Weights of a small self-supervised audio encoder (BEST-RQ): 1.65M parameters, soap at rate 0.0024.
Rows from block 3 of a small self-supervised audio encoder (BEST-RQ), named by matrix and row number. Each number is 128 + 24 x the weight over its row's rms, rounded and kept within 0 to 255. All counts start at 0. Numbers have three digits each. After the name is the row's rms in percent of the matrix's.
After each channel's rows are labels from the 100 clips, of 14976, where the channel reaches its highest value: "responds to" is what is common among them. Only what is clearly more common there than usual is listed. The data: acted Russian speech (Dusha). In brackets: how many of the 100.
# conv: pointwise conv (model.blocks.3.conv.weight, 256x256x1), inputs 0-127

conv.165 101:170141133093156127118115120116132169123149090145146177100137116119130119121116134098116111109141138099092142129148112133118114094114136106123106142121141104159115101154125106137154143118092133116140132116150162164113104140116129114100092095181156157145131174125142109127160112165081101161125104173167135092102079130151093136168148169115133160150103132119096170106123141158111122144143
responds to: emotion: angry (48)

conv.203 098:177102103085090136137145144112134121106110096129133105131172172123127088092116122111144081108099112138126103118129141120156118130167137142110159163134131154111080128151120128109126118073160101107135168148171105123131131128123144169123124124116146093109139132097153159130111136113151130144134133156123154127098159106111120122129056152124121139142138119100173140131198155128096089155125
responds to: emotion: positive (39)

conv.34 105:147202091166156137134167113149106179150157082177140139141156100117053133120116144112118151122131140093109130149168089094157103118122125156103100146143098131091089163104148150101132100155146107168120112100120136116109142135120101150115152175109107121143099155118124147121100124113096149093159117156136123176136146124094180096181123117139116140129128134144151184118087129156092115127129
responds to: emotion: angry (39)

conv.83 105:143099119151137112139081121105109138101118120116107158182142122104138119087127104153084176113116092123122157126139156147116121111114114150161130122096140123107122117110107138124133187132124107117176142143130123115094111167128119109135124127127096163141129117162128117115135138105167134140124089140103132086129151127151134146122082123112130183104103110109151132106184094144126155093113
responds to: emotion: positive (45)

conv.186 105:118125104134139151163140128176112136140146079134129175139108111132167147131124110140131131119134076116132132156126152087134131108152141130131127096122156152128115118123145145150087125175109120110164086131108130116110133119184111138087127109112111124093125139137153101118131114156098128158092109189171121136118138104168136132101075127184159140139120158131108130124072137119121121141125
responds to: emotion: angry (49)

conv.222 105:106129190114141090244117149181117132126108151098118144138118113146105122111114130163125137133089105122124100120125152148130128106141119143160115117099104145103129154108107156155099124147179099113145149119158127116097158130095074133132164154088123149144096127152091095111142133092138096124126116094108118106125156120165174141115098134111128188157124080103123123162103133155147154085148
responds to: emotion: positive (42)

conv.255 102:087129151128104100179150106156110134125107133096137133150119115141109094121102168134149147127114151098106140132117100094157090141210149153135107107134098096145176124134140085160102140147138142145128165131115152122113124121157149125086084135119151136101118082136143162096153136110107100152133099120108098124108140197103136100132119142123135130120137149127169126125114128103140139140184
responds to: emotion: angry (44)

conv.210 100:146150137072117167136134107146127121110153121095164115140084151163131115112125134148161131120116150140128099185127120150114134132128175138121176126159134134114158144124120127135111177172121140151135173149156121114142102126108107178171138166116130134146110171155122127116146121094117120126112126122108149119114072123124150121082089099149150152144147114082117154115128141180129120123115
responds to: emotion: angry (38)

conv.171 100:111140115140150144158162107082124141109098142101095125129123153112106121161116185136144107126147133167126113123158140123131136119112131120153149110109089108156136136126155146118126145107119143090103157127127153093152188193112116118114125089144157128128151094140139110125142107159153121157138125134126111143092107174167164116136158115108139095148117113151092124148091072143093074156091
responds to: emotion: positive (42)

conv.248 094:095102108120107137090136135126124142123147112138126109134162130117099087142105082085164146132120210145131125145149100198117094125157145133154116168104153127131113142094120138187141159082106160088133138153136143155095134153137116145136110096147133130099140145127135090112115128121121100151170115156092170167130128172084138132167107170152112154095172091109123108137104146099135152124159
responds to: emotion: angry (39)

conv.228 105:122157128133127134106155119102136102134127110101120157128126150118114147105156131151121066129117149124148171090155113143139103137132123131121157141158136103095122128126138117103130145130109125084116164142127139144140100105128152123105143199116141147116109115127150141113126101131115179150116101133148158161127129084151116134139124095176139186115126102175158144143136137115141148137098
responds to: emotion: angry (38)

conv.116 100:116087099115135107059112076077141120122139142119149101172117140139155142117143108101112129145143098142140117139157154122148105125170112092107099079083148120125138143131108110134147208097131124142177132146139165140118119105161132104125127114128103135108147085109133140093131139094122103178140112150135153109108118127156113163116126142107140152123120144163136122128101105139125133131075
responds to: emotion: angry (38)

conv.177 100:169128139170113160149168109045137133145131097138133090120127138141124099119183135145092126147103129167121089101125140149122157153133155138116092122143135139129130129126118102090121091144109129127155131119104151112147082148123139128103144113127144094097130152104113137124129099148141143177109131162112124142176105106157105116170151123151116120122130155208081121143152124138087115105123
responds to: emotion: positive (40)

conv.113 101:154096088126111108162127097168104120134152126144085105122121111133134099122149084143150156121100116161097091175099117149150122142139107123127123125106159162130124116142172084135130097081142121176149111152141137121140142130123113132127100124117098131106123183106192142092165151134140145116142126146073132090096129109185093121129140123144184129127121135092109129137185125153124155133104
responds to: emotion: angry (43)

conv.84 101:132078158169101163144104097107124130160088123142142056116149128116099101107158142142158136091123104141145132126116139106139114119169105124100156148094122146164125121130104081106161132154134141112135088119140112128136149139153124158161097118135093134104136119155167118141148141112113124143123143174142115144114111156110161162091138119179123124167149141149137180128113148077158155158121
responds to: emotion: angry (39)

conv.232 098:111102127149143063172119118097133111120115098132151106117099148137138118095152137135118113142119127130123129127129148154162128142129151094109164160082094090095095120142125112123137114120082126114115109178167101114140113170204128147160150164139106101097146111142159160083144098088126119142108135135141146109086154112152104147130158096099149111105118134143138123123113134142139106121117
responds to: emotion: positive (47)

conv.21 099:085133130128160129165152166153146093167129107160164154106107134188115103126131172131158130146109135135090139158106108127128114133127169155152166107097139115077129107124114116142155125137145129096154152141103129141203146120096158130094112160099087134121114155135104161096129146110114133135142146104114170092131122151144121138138136144151116128154126125077082126131144122124110123123108
responds to: emotion: angry (40)

conv.112 103:125145122128172124116101140113086171112136117177107120098121121113150146111167128112132118116136175093126139112159151112101100173132111093134091126120134121163122118147108165129128088125112130166131102107095110117105131150138114116107143124127126126144145126135125138095160123097131201186081129144123087140142097104157137184149094112110114122139128104143127077121069150128126127141099
responds to: emotion: angry (62)

conv.239 102:134098166156116108167141115118081119135087120137157123134134135136127109168122156111112086114144164148107122090162130126084115107156150118112145130137113093122119110133155127137138127140085160120132156100117111123125115169097156145147138149101103136135109156176160084127118135106080105125128110146169126105070112127092141137146104145104122132125141098111129119137101135099109140110151
responds to: emotion: angry (40)