config = dict(
    model='self-supervised audio encoder (BEST-RQ)',
    hop_length=160,
    norm='batchnorm',
    beta1=0.95,
    max_steps=23300,
)
Rows from block 4 of a small self-supervised audio encoder (BEST-RQ), named by matrix and row number. Each number is 128 + 24 x the weight over its row's rms, rounded and kept within 0 to 255. All counts start at 0. Numbers have three digits each.
Before each channel's rows are labels from the 100 clips, of 14976, where the channel reaches its highest value: "responds to" is what is common among them. Only what is clearly more common there than usual is listed. The data: acted Russian speech (Dusha).
# conv: width-3 conv, dilation 3 (model.blocks.4.conv.weight, 256x256x3, each kernel summed), inputs 128-255

responds to: emotion: positive
conv.153:141078122147150175103120136127152082111175159125119149144117115131135130103089119084077102139133125130119111119143123142133089158187130080152129138146073154127139145187137163150090150113146149117172131107127156149112134116149142115158109105119111130139174078136131114135088145111152105089149128106166151099130114134142122113157155138093101142127147132150159063127111119113104123078129

responds to: emotion: angry
conv.61:145161144144172114152096136145112102138135151129129138093138114143149116133140116120101131121099152127126115087133111114135093138175176117091146114126064134126087135109121110124093164130148119119159095098102106128117062158142135131108102112153144135065113135136140170174082147112161129141116183118083116096112107142110169099145123108158181142131106115164114086101149093120150145132143

responds to: emotion: angry
conv.5:146142113110080119125109157156144123123119137119154164126159144101091169147139093175111127129153128099083197102125096092156169152077110101128150145146129125092125134135168116106120094092131108104167164144136070125124136108132108124112123152120108107129137146148160138181125123122141129127139134131117133122148140099129183129134108170154138127163123165116131151105112103108086125111139

responds to: emotion: positive
conv.62:125120126154174139107124097059149089127129106135113147137162122136126138114141100121161109140120119127094100117107136080134178102110129154146100110110174141121165167136147139142110165156085096139116154131104135144151139142114136107153094094158144158163139107119163093097146116127131085133123162113128155107159123141128169166123116097109108173122148148118131109108119096184117072117159

responds to: emotion: sad
conv.155:150126120139119115129130130169111119075155149115158128114113126112141117120167096126126111184159135098187132137142102114122110153098151126117141099078085114126149086117086102147131114127084086080131187100107081114126152066136097119088153138169105122154142135144081116110137121092144151117154088130138098118116113135108142113118067126129143163143130107121136123136095094139152151137136

responds to: emotion: sad
conv.235:150127159133129135114109104123099099139132119141124091130155149129118117121111099135136144118125122158123121134138167103148130147144123119142091135125137157123122109097140112109165117170113160125113200174076145173126170143158147161108151106114053104145136148121079121119137120148135107119130114157096085149140146067141117095165129104144106138099133120135077140102127080138091111148108

responds to: emotion: angry
conv.119:123119088104124116139146191121158093148153131083132154090104128123106146063112119104139104122145152105152109137157092121100108169095176087110151124148115115113088105145109103159098136137135115161109102099087140126123118132135106126131168125131107112187122096150141157097107176109135091146146126131117150156119097172139130124123130126125115134120137157103142124187114134120149124109136

responds to: emotion: angry
conv.197:142115103142133156133085115137116094130103145113164180133146144129129135129140112156138133117096151101084140156130148132087150132137153136173121170141112105099120121130116155105075134148130122096132134153116093112138104148125128101113160136120152146192152109114130110136135191112136099107142105156154108126111171128113162087139115106107132089170174117100119114144138110104059012125116

responds to: emotion: neutral
conv.162:088149119129105114181119145150086161113120132067125128130117150120091139150109170088177099137126130126147114119116124184129142126139128117111136099103096159139107121093132127103137133105139132123131171114102100146128101073106096126160129166159146137159152139112104117150104113130143116128132090141134147144091144130099133104098127081105134084124103072083096164117131169154168153129105

responds to: emotion: angry
conv.17:129118130151109055109111136113115136119117097165064158131130112095148115144127153160162114117101109134100125145114112136100154140134111113129137147211122158137125131132155150149128089122170112120147159121062176102175108125112137124089174135101164104110102133115122104119121113121134113104124131126148145103115133121130144176132123108134105148098124174183161134123119148143132153121116

responds to: emotion: positive
conv.168:105127163162134081127082138112121085133123133151124124111153151132152103141178137128136106144151139133081110116114099187154117083130152080122132091109109138147132174124130134075187152145142134081134135123142104136141163140164169149069093137122123134139146127120148144116127123114138133119101175152128107124112154124157151108137110121130167095151159105123136092155094101089153144153165

responds to: emotion: angry
conv.223:142145110144128126161144106092111099163105127067094132151151171110090160123157179142124089157138143128140111115149118127120139123102114141140111145133116107107130118103123128182168141088122084107132134132119093109166098128151155124120125118126114135119145129094103101134090083101131132117103159118159165125083115147117147102170126101106110122114130084158098138138083073131137118130191

responds to: emotion: positive
conv.151:125142114119121127111115149123144170135118156116137126129148084107147161086124115140148140155138114111119195095104077146102100161145141133133134134130126158106123122111125141145077111118117101167115085090156139113120106147090092119127137159149117113123112098150153148100157140124106151138166138135120109091117122139136143160133097143201119133100107130151163099127192136169158155135087

responds to: emotion: angry
conv.118:101135150090126142120143108119141118130082173124092141125210092082077125122142154148124123113165124108138137145121146125152146097122119116128129101116107113120098110113100164125106120105149152175101135118110090169162080135133117121111103134147160111152062095111161124143154144084092176102123151123096154073124122115082100128107107105152096132131110117115168160111106137092176109130074

responds to: emotion: angry
conv.85:099124129115161112088167077135102143144135147144147154135123109100125132118108143146133141131147157072091128121138110145098141158113112106101081133148179134113184091122159131133101147128153095134143169119173099098174157122103134149124086126075128117095148101140103103165121099143129151122104120166101126132155135113109161182151115126131119147118123138103143173134113100162110144135152

responds to: emotion: positive
conv.38:154116146119139165161173094095137099131127122141109127122163124117074147091141150109113122094107146121085115119145153165098090093165178095135126180132116143149121121153114132140091094106097140131131131130159120128151143119108104138152074135108117102128105145124136128148115116172099119153093104119100096147121146148120129111083132112143128123115110138104113126149115143132123155127130

responds to: emotion: angry
conv.251:135138166157101105138091141162164091134151130109121125071135141123108120120114142141127182146116110103140114105106145142150099117093134098121129112080106135155144126108162125141103118090139121114184100123100119127151102101168143112131106101141140119089207163109131113138090159126144152140077169131148153125076142135131170110139151109111106143125118112146126098100109108138163106127161

responds to: emotion: positive
conv.69:114120191105140117111156112115137141105081146160095093119127109129129126127159117141134130161134156166124136134142201124108146171153127160148121102110129127152130170163152149105107084147096147135116126110157115113132121132128135139138154155142128128125149128117122164128148171166117149144123123104093130107148087149086098103135144140140125092108119178160157158150133204118161161135138

responds to: emotion: sad
conv.141:137080149109121156125152134178116144126143125108130105121135129148143131112127101149113155116146125105101144148119094134118119136066092105118146134095185155141147077133143076117133087164104140118130176135068085155106135100147125147111165134140067102138084142164090139169193142105091133103139096103120122153157163101132129099117125164125101103120155155108101147128140075109109104119148

responds to: emotion: positive
conv.143:122125120124112135116133164118148130119114099112087130133125123118125146122132117153108148138106126103122138101109099093140171144135085114120155163179078137121111139111122135138145157133157116089109121106111194114128146131112127105116118125140162182093161082140117120123069103134106112175093163103133098102104091096120113085097131151130143167097105098130137153071110113108104127136105

responds to: emotion: positive
conv.78:137102066124117085083138094091139157167128128136149112116115117140109124141101135096076114081137155124118107148151097136113160150129114139095145129152125092126127139158190162167135144086093141105157115127128155112084103103141110184131103089136134116122173114166103094092137150126124146145114166096145113156152146126169128133131174142140088143115137113132126150139121118125112134117089