From a checkpoint of a small self-supervised audio encoder (BEST-RQ).
Training: soap at rate 0.0024, 23300 steps, batches of 128.
Rows from block 7 of a small self-supervised audio encoder (BEST-RQ), named by matrix and row number. Each number is 128 + 24 x the weight over its row's rms, rounded and kept within 0 to 255. All counts start at 0. Numbers have three digits each.
After each channel's rows are labels from the 100 clips, of 14976, where the channel reaches its highest value: "strongest on" is what is common among them; "loudest" is the band of the loudest frequency at the time of the peak. Only what is clearly more common there than usual is listed. The data: acted Russian speech (Dusha). In brackets: how many of the 100.
# conv: pointwise conv (model.blocks.7.conv.weight, 256x256x1), inputs 0-255

conv.99:142142093094119145084131093133119144115175089171140144159111109124091190131126099124110136157166114145072150114109125155177106123112115116144118124143089122161147083142181112113146153122119119137143139137139145151119137140112116138110175122157135152107120139122116139131107128084091126127140126140098168121120081117191172137127087148105115102121092072131123118174149134137131151133106113143113209123107137116128117172128114123095155130114098117120132100127142141155116101144098136130137126118162116117115129164149121153134136106122099165063129133147122102122144124125132168141122127113123147135113102108073106118163111118149139148045086153120100191109152166153144131109147102153125140147116106134101130126115141118139117080129108121154156112143099112143135145139080104
strongest on: emotion: angry (38)
loudest: 500 to 1000 Hz (31)

conv.104:140116089100099111108115111144113115153104126123150155135133141103112157135146097128118097117112119110081122157130137165132127118110127145166108155130109090120115088165144140133144135075146086107096123144150132120137112097136117126125138114096084124126124107093146116142120106156140116104134124110136147107131154114169126135160126125084135114137082118104112127146117121114118096151155136128143130180133116126084164178115151145150117125094133113152116126136163133175115122094126132121130124097129109111142175101232113157105135128134141092129110132153116168103137120135106150135128122128125145130124090111071113124195110118094148123154111099122177152180148096161110142140140134125147128091108146137076148103124121137169194062147117144154121152112148128122099096181073112
strongest on: emotion: positive (39)
loudest: 4000 to 8000 Hz (25)

conv.251:129123170124125155162134137112172157125123086133099104130122139150098128118107131119149134113127137127111132165107103056176130148164147116120127119136145110127117126101123145118165110129137131126127124145111095135140107058120131145138119091119118134115117117126126123166136102163147142119181118120119097156143174144139169104161115090123123107148095137114140144128126093155093133115169105131105124118110061136103115090134163146146135139122132128109102174117128121147177118139089136084097115150129113166147134103114088115121158116111131142144113093088102127172103133155143108151120118141137147140142161132081153137095158143090108116139115114137129105128119151109145040087122140141090150107164164174162137110110098141124198137122174169100116114086159153124145138169116109
strongest on: emotion: angry (39)
loudest: 4000 to 8000 Hz (28)

conv.139:147115156073174131150097127168120082111142113154121161149149131131159113160131142110076164091162129136138132141137141149143119083116134142147162156141128117109129123110136107089153105101160101139163127115079092170107148107110138145123121128136115098175131097184175152127181111158130117107152175106133129096103117141087115186137096104104112154143141138125151128115135136137103133175117117104107173141156113091133102139122131105099143121125115174088157113113114102144104160128121137159145118138130154153105119108116173161140115135140123105086144163128149197093128106142084164144070161145148136137137132139125112159141138158166176139089087106113144120177132124112131129128101119132098097143139110133124136121147129135115154114134115144088125115143103120134124090105161112
strongest on: emotion: angry (41)
loudest: 4000 to 8000 Hz (28)

conv.116:130146129124126096141113148115171164143151151114115150142159122097151131124153099141141179112177154138145183099157132139124126123098146171106142109145122133145095115120142134128161159100132148098165176117132096139160126132171138107080165168135137076157080108160113122143134154162131158117156135122128068089104136133104125140138135115104156128142114133122136132103133101132094114114109095142073156129146154112159159139138131141115120114134154133076108142196110085147154151180118089114136107167120145162134154135120084104127123143129136128138156152053150132118122145170117134121109120156120102101131122134108090133129156145111138131141146120146143148148109120129132136179062164128138123128137136107135104147133088127123131101114094139142140066175098127125178139157141133
strongest on: emotion: angry (40)
loudest: 4000 to 8000 Hz (43)

conv.229:140145078154141134137147119095147128086142139084092154140122106106177131131119125122133138116149141123128128148088131094100135152122229135180109099141118157140105109158182127120108154137092108109134116128116152122196113140139119157220126081105137097139111155116097110158150125109130133158148112176136121123099111126139107138156128139119108075137159127154148160129119129155113124143134148124138103091138122128145093141130172142143113131113153194111140122124137116116148121121110159095113119120145112104132118104119099148140124080143126108130105097096107141108145132136103142156141126119136179150137129126137083196124114156082134118088145136140164135133150130114109126095133132126130136110217126088110115143114139145125121152097089148125138142153117104102152137143123113
strongest on: emotion: sad (63)
loudest: 4000 to 8000 Hz (28)

conv.10:128144127141173098126126126131126126140081092134124150191167102136127150108117125106140100084137132121144116144102102145120110120109133125120146177194157124120104197134095151097123140136146151135092135133126146121118111107151126131154113113097155141145114162152147121120091122102098079105186142171146161153103125122095160178120123061108137150117119083119145125136163093102107125089110118148130197099151143132099143136107148093119156150141080136135119149144138121133084152145077113143114141159150118143123102112128192129151147110119091123072189107097126132145130105149125141128131125109127156132145117142085132137121147095163141145162105151108129176107115141117135126082127123160109117184119152158096147136139111135133131117110147114149128131139150139124161118139131095
strongest on: emotion: angry (39)
loudest: 4000 to 8000 Hz (32)

conv.216:169129100161147090096139152123167096147127099156174124101137121141107104137122123184134107125101129139105144160109114164139136103122194123148135091114106143106154109124159155129158126126145141146121135096143122153116114097111173168145086125135120115105147123135139144121155202115141114120110149122105100137146080152128123138112147140130156170125120111147115143099149137094153139154136117108163126105110087142123157158177111150134119130107145144116193139102127087132115128095189147122115108156134094046145139114131115123107128146106147123117161095121139168124158111125142116129133118120141165169132148130134082142151182129127110113084124079141114132128154135099094151096146147121156109140140108111113101128155166151147192160131128107112106101082111110118086153121147137
strongest on: emotion: sad (60)
loudest: 4000 to 8000 Hz (45)

conv.252:170114133147127130128128146158140132167111064119138122153122127129115178115126087125104100150093135179157111130073129085107153111106158134165156097142157129114084136101128131090117176157147142106126127149135115119134103093119146143115139115138089129134144126102150118120084115153137099161154109124104109122113135105157148137072121137130137116097123058119142145153189112115080107141115132160150155131087106099125142139134126162146158154101126112139143140164143135110160141135139168131093155134154120135130158102142074131121102080159140096078077113143090060147145147123135132150140118153125100140148113114120158140169148109116145107132113124092112136155139152126087106095139111131121118153090106132089178134122092163131130097117111136121115117128176126123165122163150139
strongest on: emotion: positive (47)
loudest: 250 to 500 Hz (57)

conv.233:146124109116116127150098119145125154168128101115145142103108138116110122129121133145160113116089142142115121139139115161167136134141154134151107106122139146111123114150155127184144132141144139112103137134113125159067165132132113064160113101137137129120123116136060115134148086134110133176133178098078155114072108126129137131148133120115120099074107104114092103114151080104128088173120118123152104155112103129097129106136128179135150174108122084156151128084087140135063104192103101174162130122124115136095164147135166148110099121170096107134114122115129119136081160125140188122149122129107128133115132117120116110120134130153127128128097120166136101143125111153122154101160110112176144122123113183139175123097139161127089130126128146103146123121147106137170147121112106
strongest on: emotion: positive (41)
loudest: 4000 to 8000 Hz (37)

conv.235:108075101107120112127124123150135110165118121150083138132116136136092178148092106101160124104135111109071149144107115123135131134145116121121155097134122127119102167093083109115128127135082134132144131081127106131109130111115124150118124074165109062085122137125140101118113114079115107114212128114119062079095118140148170160112126117141129150104157131149061129116135140095122116133150121126168145152128119110118141125107104129143156116094088135156120104130135091137117110095108090135136125117147131117153085135116154138112128086098106111098113115101083113138150110158095100120137119115129129119137126132140074061089120093134126113091082126111128143098141096118155129118116129130121141108089151128090084142125127141100133112106108117132116113082123081104164131149126095
strongest on: emotion: angry (44)
loudest: 500 to 1000 Hz (51)

conv.2:129102149116157097111092161134143112129114118158166122121130135125136101126134084157124108170108147144077103101132148126137129125100104148138131142112094124115145147095085139127121133122156076121162136110144097166126129115124174088091128129159143088100181114145164153127136165115137143103091127105114117109110084162145139116126122149110123171118117143151108142082148120127130115133096139123146135071128119141141132120126113111098150127119075104099169139123116180115133126134212099112127137130132141092119144187088139100120139114128123136096148113111142155123135049125118128173147114128127148156136111136083206082126148120084153143089119115111095157132125170134107104125144142131137128163072155142141111145124136140114141109088130124113131133140142121172114136109106176
strongest on: emotion: neutral (60)
loudest: 250 to 500 Hz (48)