{"arch": "tdnn", "model": "self-supervised audio encoder (BEST-RQ)", "dataset": "acted Russian speech (Dusha)", "train_examples": 26041, "n_mels": 40, "hop_length": 160, "input": "log_mel", "win_length": 400, "codebook_size": 1024, "mask_prob": 0.08, "norm": "batchnorm", "activation": "relu", "depths": [10], "kernel_size": 3, "stem": "single", "widths": [256], "init": "trunc_normal_002", "optimizer": "soap", "beta2": 0.99, "lr": 0.0024, "beta1": 0.95, "shampoo_beta": 0.99, "eps": 1e-08, "precondition_frequency": 50, "max_precond_dim": 1024, "merge_dims": false, "one_sided": true, "adamw_lr_other_params": 0.0015, "grad_clip": 1.0, "steps": 23300, "batch_size": 128, "epochs": 114.5, "lr_schedule": "cosine", "final_lr_fraction": 0.01, "warmup_steps": 1160, "weight_decay": 0.1, "adamw_weight_decay_other_params": 0.05}
Rows from block 4, named by matrix and row number. Each number is 200 + 40 x the weight over its row's rms, rounded and kept within 0 to 999. All counts start at 0. After the name is the row's rms in percent of the matrix's.
# conv: width-3 conv, dilation 3 (model.blocks.4.conv.weight, 256x256x3), inputs 0-51, a 3 kernel for each
conv.243,102,162,201,216,134,186,222,211,200,199,172,175,184,225,151,225,210,330,179,214,188,183,199,242,206,187,207,169,192,272,226,174,127,218,204,215,188,211,160,249,195,253,225,192,201,213,203,322,133,207,157,247,163,246,191,233,213,205,196,244,170,185,175,202,215,307,217,222,188,168,156,163,163,186,206,167,146,275,257,208,255,185,222,225,239,180,285,225,168,257,216,152,226,218,186,221,181,223,229,194,230,128,275,174,241,204,246,186,287,207,169,239,198,230,215,252,165,204,152,187,257,165,341,253,246,230,156,195,220,143,199,316,157,185,267,176,137,230,212,226,102,213,186,92,200,220,247,220,221,269,178,237,214,271,193,149,212
conv.244,103,209,190,201,207,279,170,195,182,198,194,211,172,122,198,235,225,171,203,147,136,219,210,183,191,173,202,205,197,170,159,177,226,217,193,192,197,202,196,187,146,199,201,211,263,167,191,185,162,122,212,197,195,185,193,219,180,179,275,201,224,187,211,152,173,163,137,208,191,209,204,248,169,322,198,172,172,219,230,153,192,206,181,171,158,180,176,176,219,226,228,213,189,166,155,155,235,230,179,198,174,231,161,188,194,179,113,196,174,136,160,241,239,235,219,268,144,194,262,235,166,94,115,214,179,198,188,97,120,188,184,163,226,164,183,196,224,268,165,190,239,220,195,162,190,274,162,179,246,157,187,222,149,174,175,192,226
conv.245,104,108,255,155,175,225,167,217,182,197,231,204,155,159,136,163,213,204,210,216,210,231,203,154,263,178,166,223,283,162,214,186,218,207,194,158,222,214,226,177,133,191,176,201,217,144,153,202,168,287,159,183,188,182,202,234,188,198,213,142,187,204,239,143,126,200,212,239,159,210,258,108,183,199,226,166,182,169,231,196,235,197,202,184,206,236,216,244,123,209,260,132,230,222,225,172,183,230,168,189,208,238,208,204,242,196,183,155,210,118,276,232,195,288,176,194,275,227,163,240,230,153,173,181,171,192,111,216,178,143,270,188,218,182,232,158,212,236,199,245,258,197,181,166,129,183,169,217,166,270,202,276,158,246,199,273,157
conv.246,106,249,156,239,205,245,180,180,240,222,311,200,239,163,256,210,193,256,199,232,143,170,133,231,193,212,175,174,182,268,229,228,150,170,188,205,191,205,227,259,156,228,246,177,223,197,206,160,235,188,207,227,158,178,158,143,200,192,200,193,212,170,120,198,141,210,179,354,187,209,186,252,198,148,199,158,162,239,169,227,140,153,179,254,159,182,206,213,213,180,150,123,221,217,152,226,149,160,256,208,205,201,200,195,262,222,249,159,228,243,189,197,278,163,228,196,196,190,191,202,201,218,161,184,159,188,139,122,137,202,170,199,159,211,179,206,169,189,252,196,181,239,207,226,205,122,266,150,243,196,223,203,247,138,331,180,173
conv.247,103,242,215,222,183,130,285,251,212,155,224,206,283,186,308,238,209,174,207,248,279,162,184,135,213,247,190,140,239,244,177,163,281,173,204,236,174,178,272,193,189,178,155,258,207,137,193,220,178,214,156,164,240,180,162,226,225,162,165,286,174,208,208,150,175,136,186,218,216,151,222,255,148,201,121,158,220,85,299,207,188,248,209,197,198,141,166,210,169,198,196,209,130,229,135,204,180,131,287,218,171,232,183,215,164,151,158,178,247,149,247,171,173,189,208,162,133,171,126,184,203,124,210,165,201,209,259,172,156,175,206,137,141,214,205,258,172,189,154,209,167,219,277,153,191,180,269,172,197,209,209,207,226,206,206,177,230
conv.248,105,241,131,177,351,176,268,168,222,214,196,169,238,173,221,198,233,285,240,225,250,188,199,185,172,186,239,186,142,243,176,148,173,209,220,231,246,229,191,205,255,155,197,193,187,221,179,188,200,267,157,204,144,155,202,168,150,186,207,144,175,181,197,174,216,206,191,178,235,184,140,173,215,205,186,117,241,154,226,209,219,175,288,217,169,240,278,220,122,217,187,247,209,143,194,201,226,265,194,159,237,167,235,195,197,192,203,177,188,157,213,198,311,129,165,228,162,170,175,228,180,178,188,200,180,141,122,193,206,157,232,135,200,154,211,221,228,228,196,234,167,208,239,232,173,174,207,248,217,176,179,215,175,226,142,221,157
conv.249,103,224,188,163,169,260,220,208,218,254,182,170,224,207,180,176,228,143,253,209,234,211,252,190,210,218,191,296,197,245,220,233,141,150,149,184,150,237,187,182,178,153,236,160,232,143,177,175,184,245,205,193,214,225,203,185,251,175,169,213,218,190,235,197,175,154,184,220,215,169,261,164,129,168,204,215,147,169,257,162,252,186,197,174,196,191,139,218,206,165,199,178,251,220,188,193,181,156,232,199,179,233,129,154,280,202,151,152,194,181,229,192,187,180,180,180,197,153,229,149,199,187,162,87,134,316,252,161,116,226,224,221,195,146,215,240,187,218,165,198,229,214,126,184,128,254,130,219,199,155,260,224,223,181,132,182,191
conv.250,107,269,198,108,153,136,215,243,178,217,211,223,171,202,162,181,226,158,169,193,279,249,194,278,206,158,230,150,129,162,201,121,128,178,225,185,112,150,281,204,148,156,155,177,159,246,196,201,205,152,169,170,180,148,211,171,199,237,186,242,109,150,93,182,198,224,234,196,258,197,150,223,258,142,198,247,142,162,188,243,210,228,135,279,203,177,192,157,176,195,163,194,160,210,130,114,271,170,148,217,187,229,218,182,125,226,180,195,189,255,216,202,221,174,165,205,188,165,220,181,184,175,209,175,180,118,286,245,141,213,182,116,222,211,200,282,199,237,159,226,169,214,204,173,175,223,238,174,223,161,226,192,277,224,181,190,230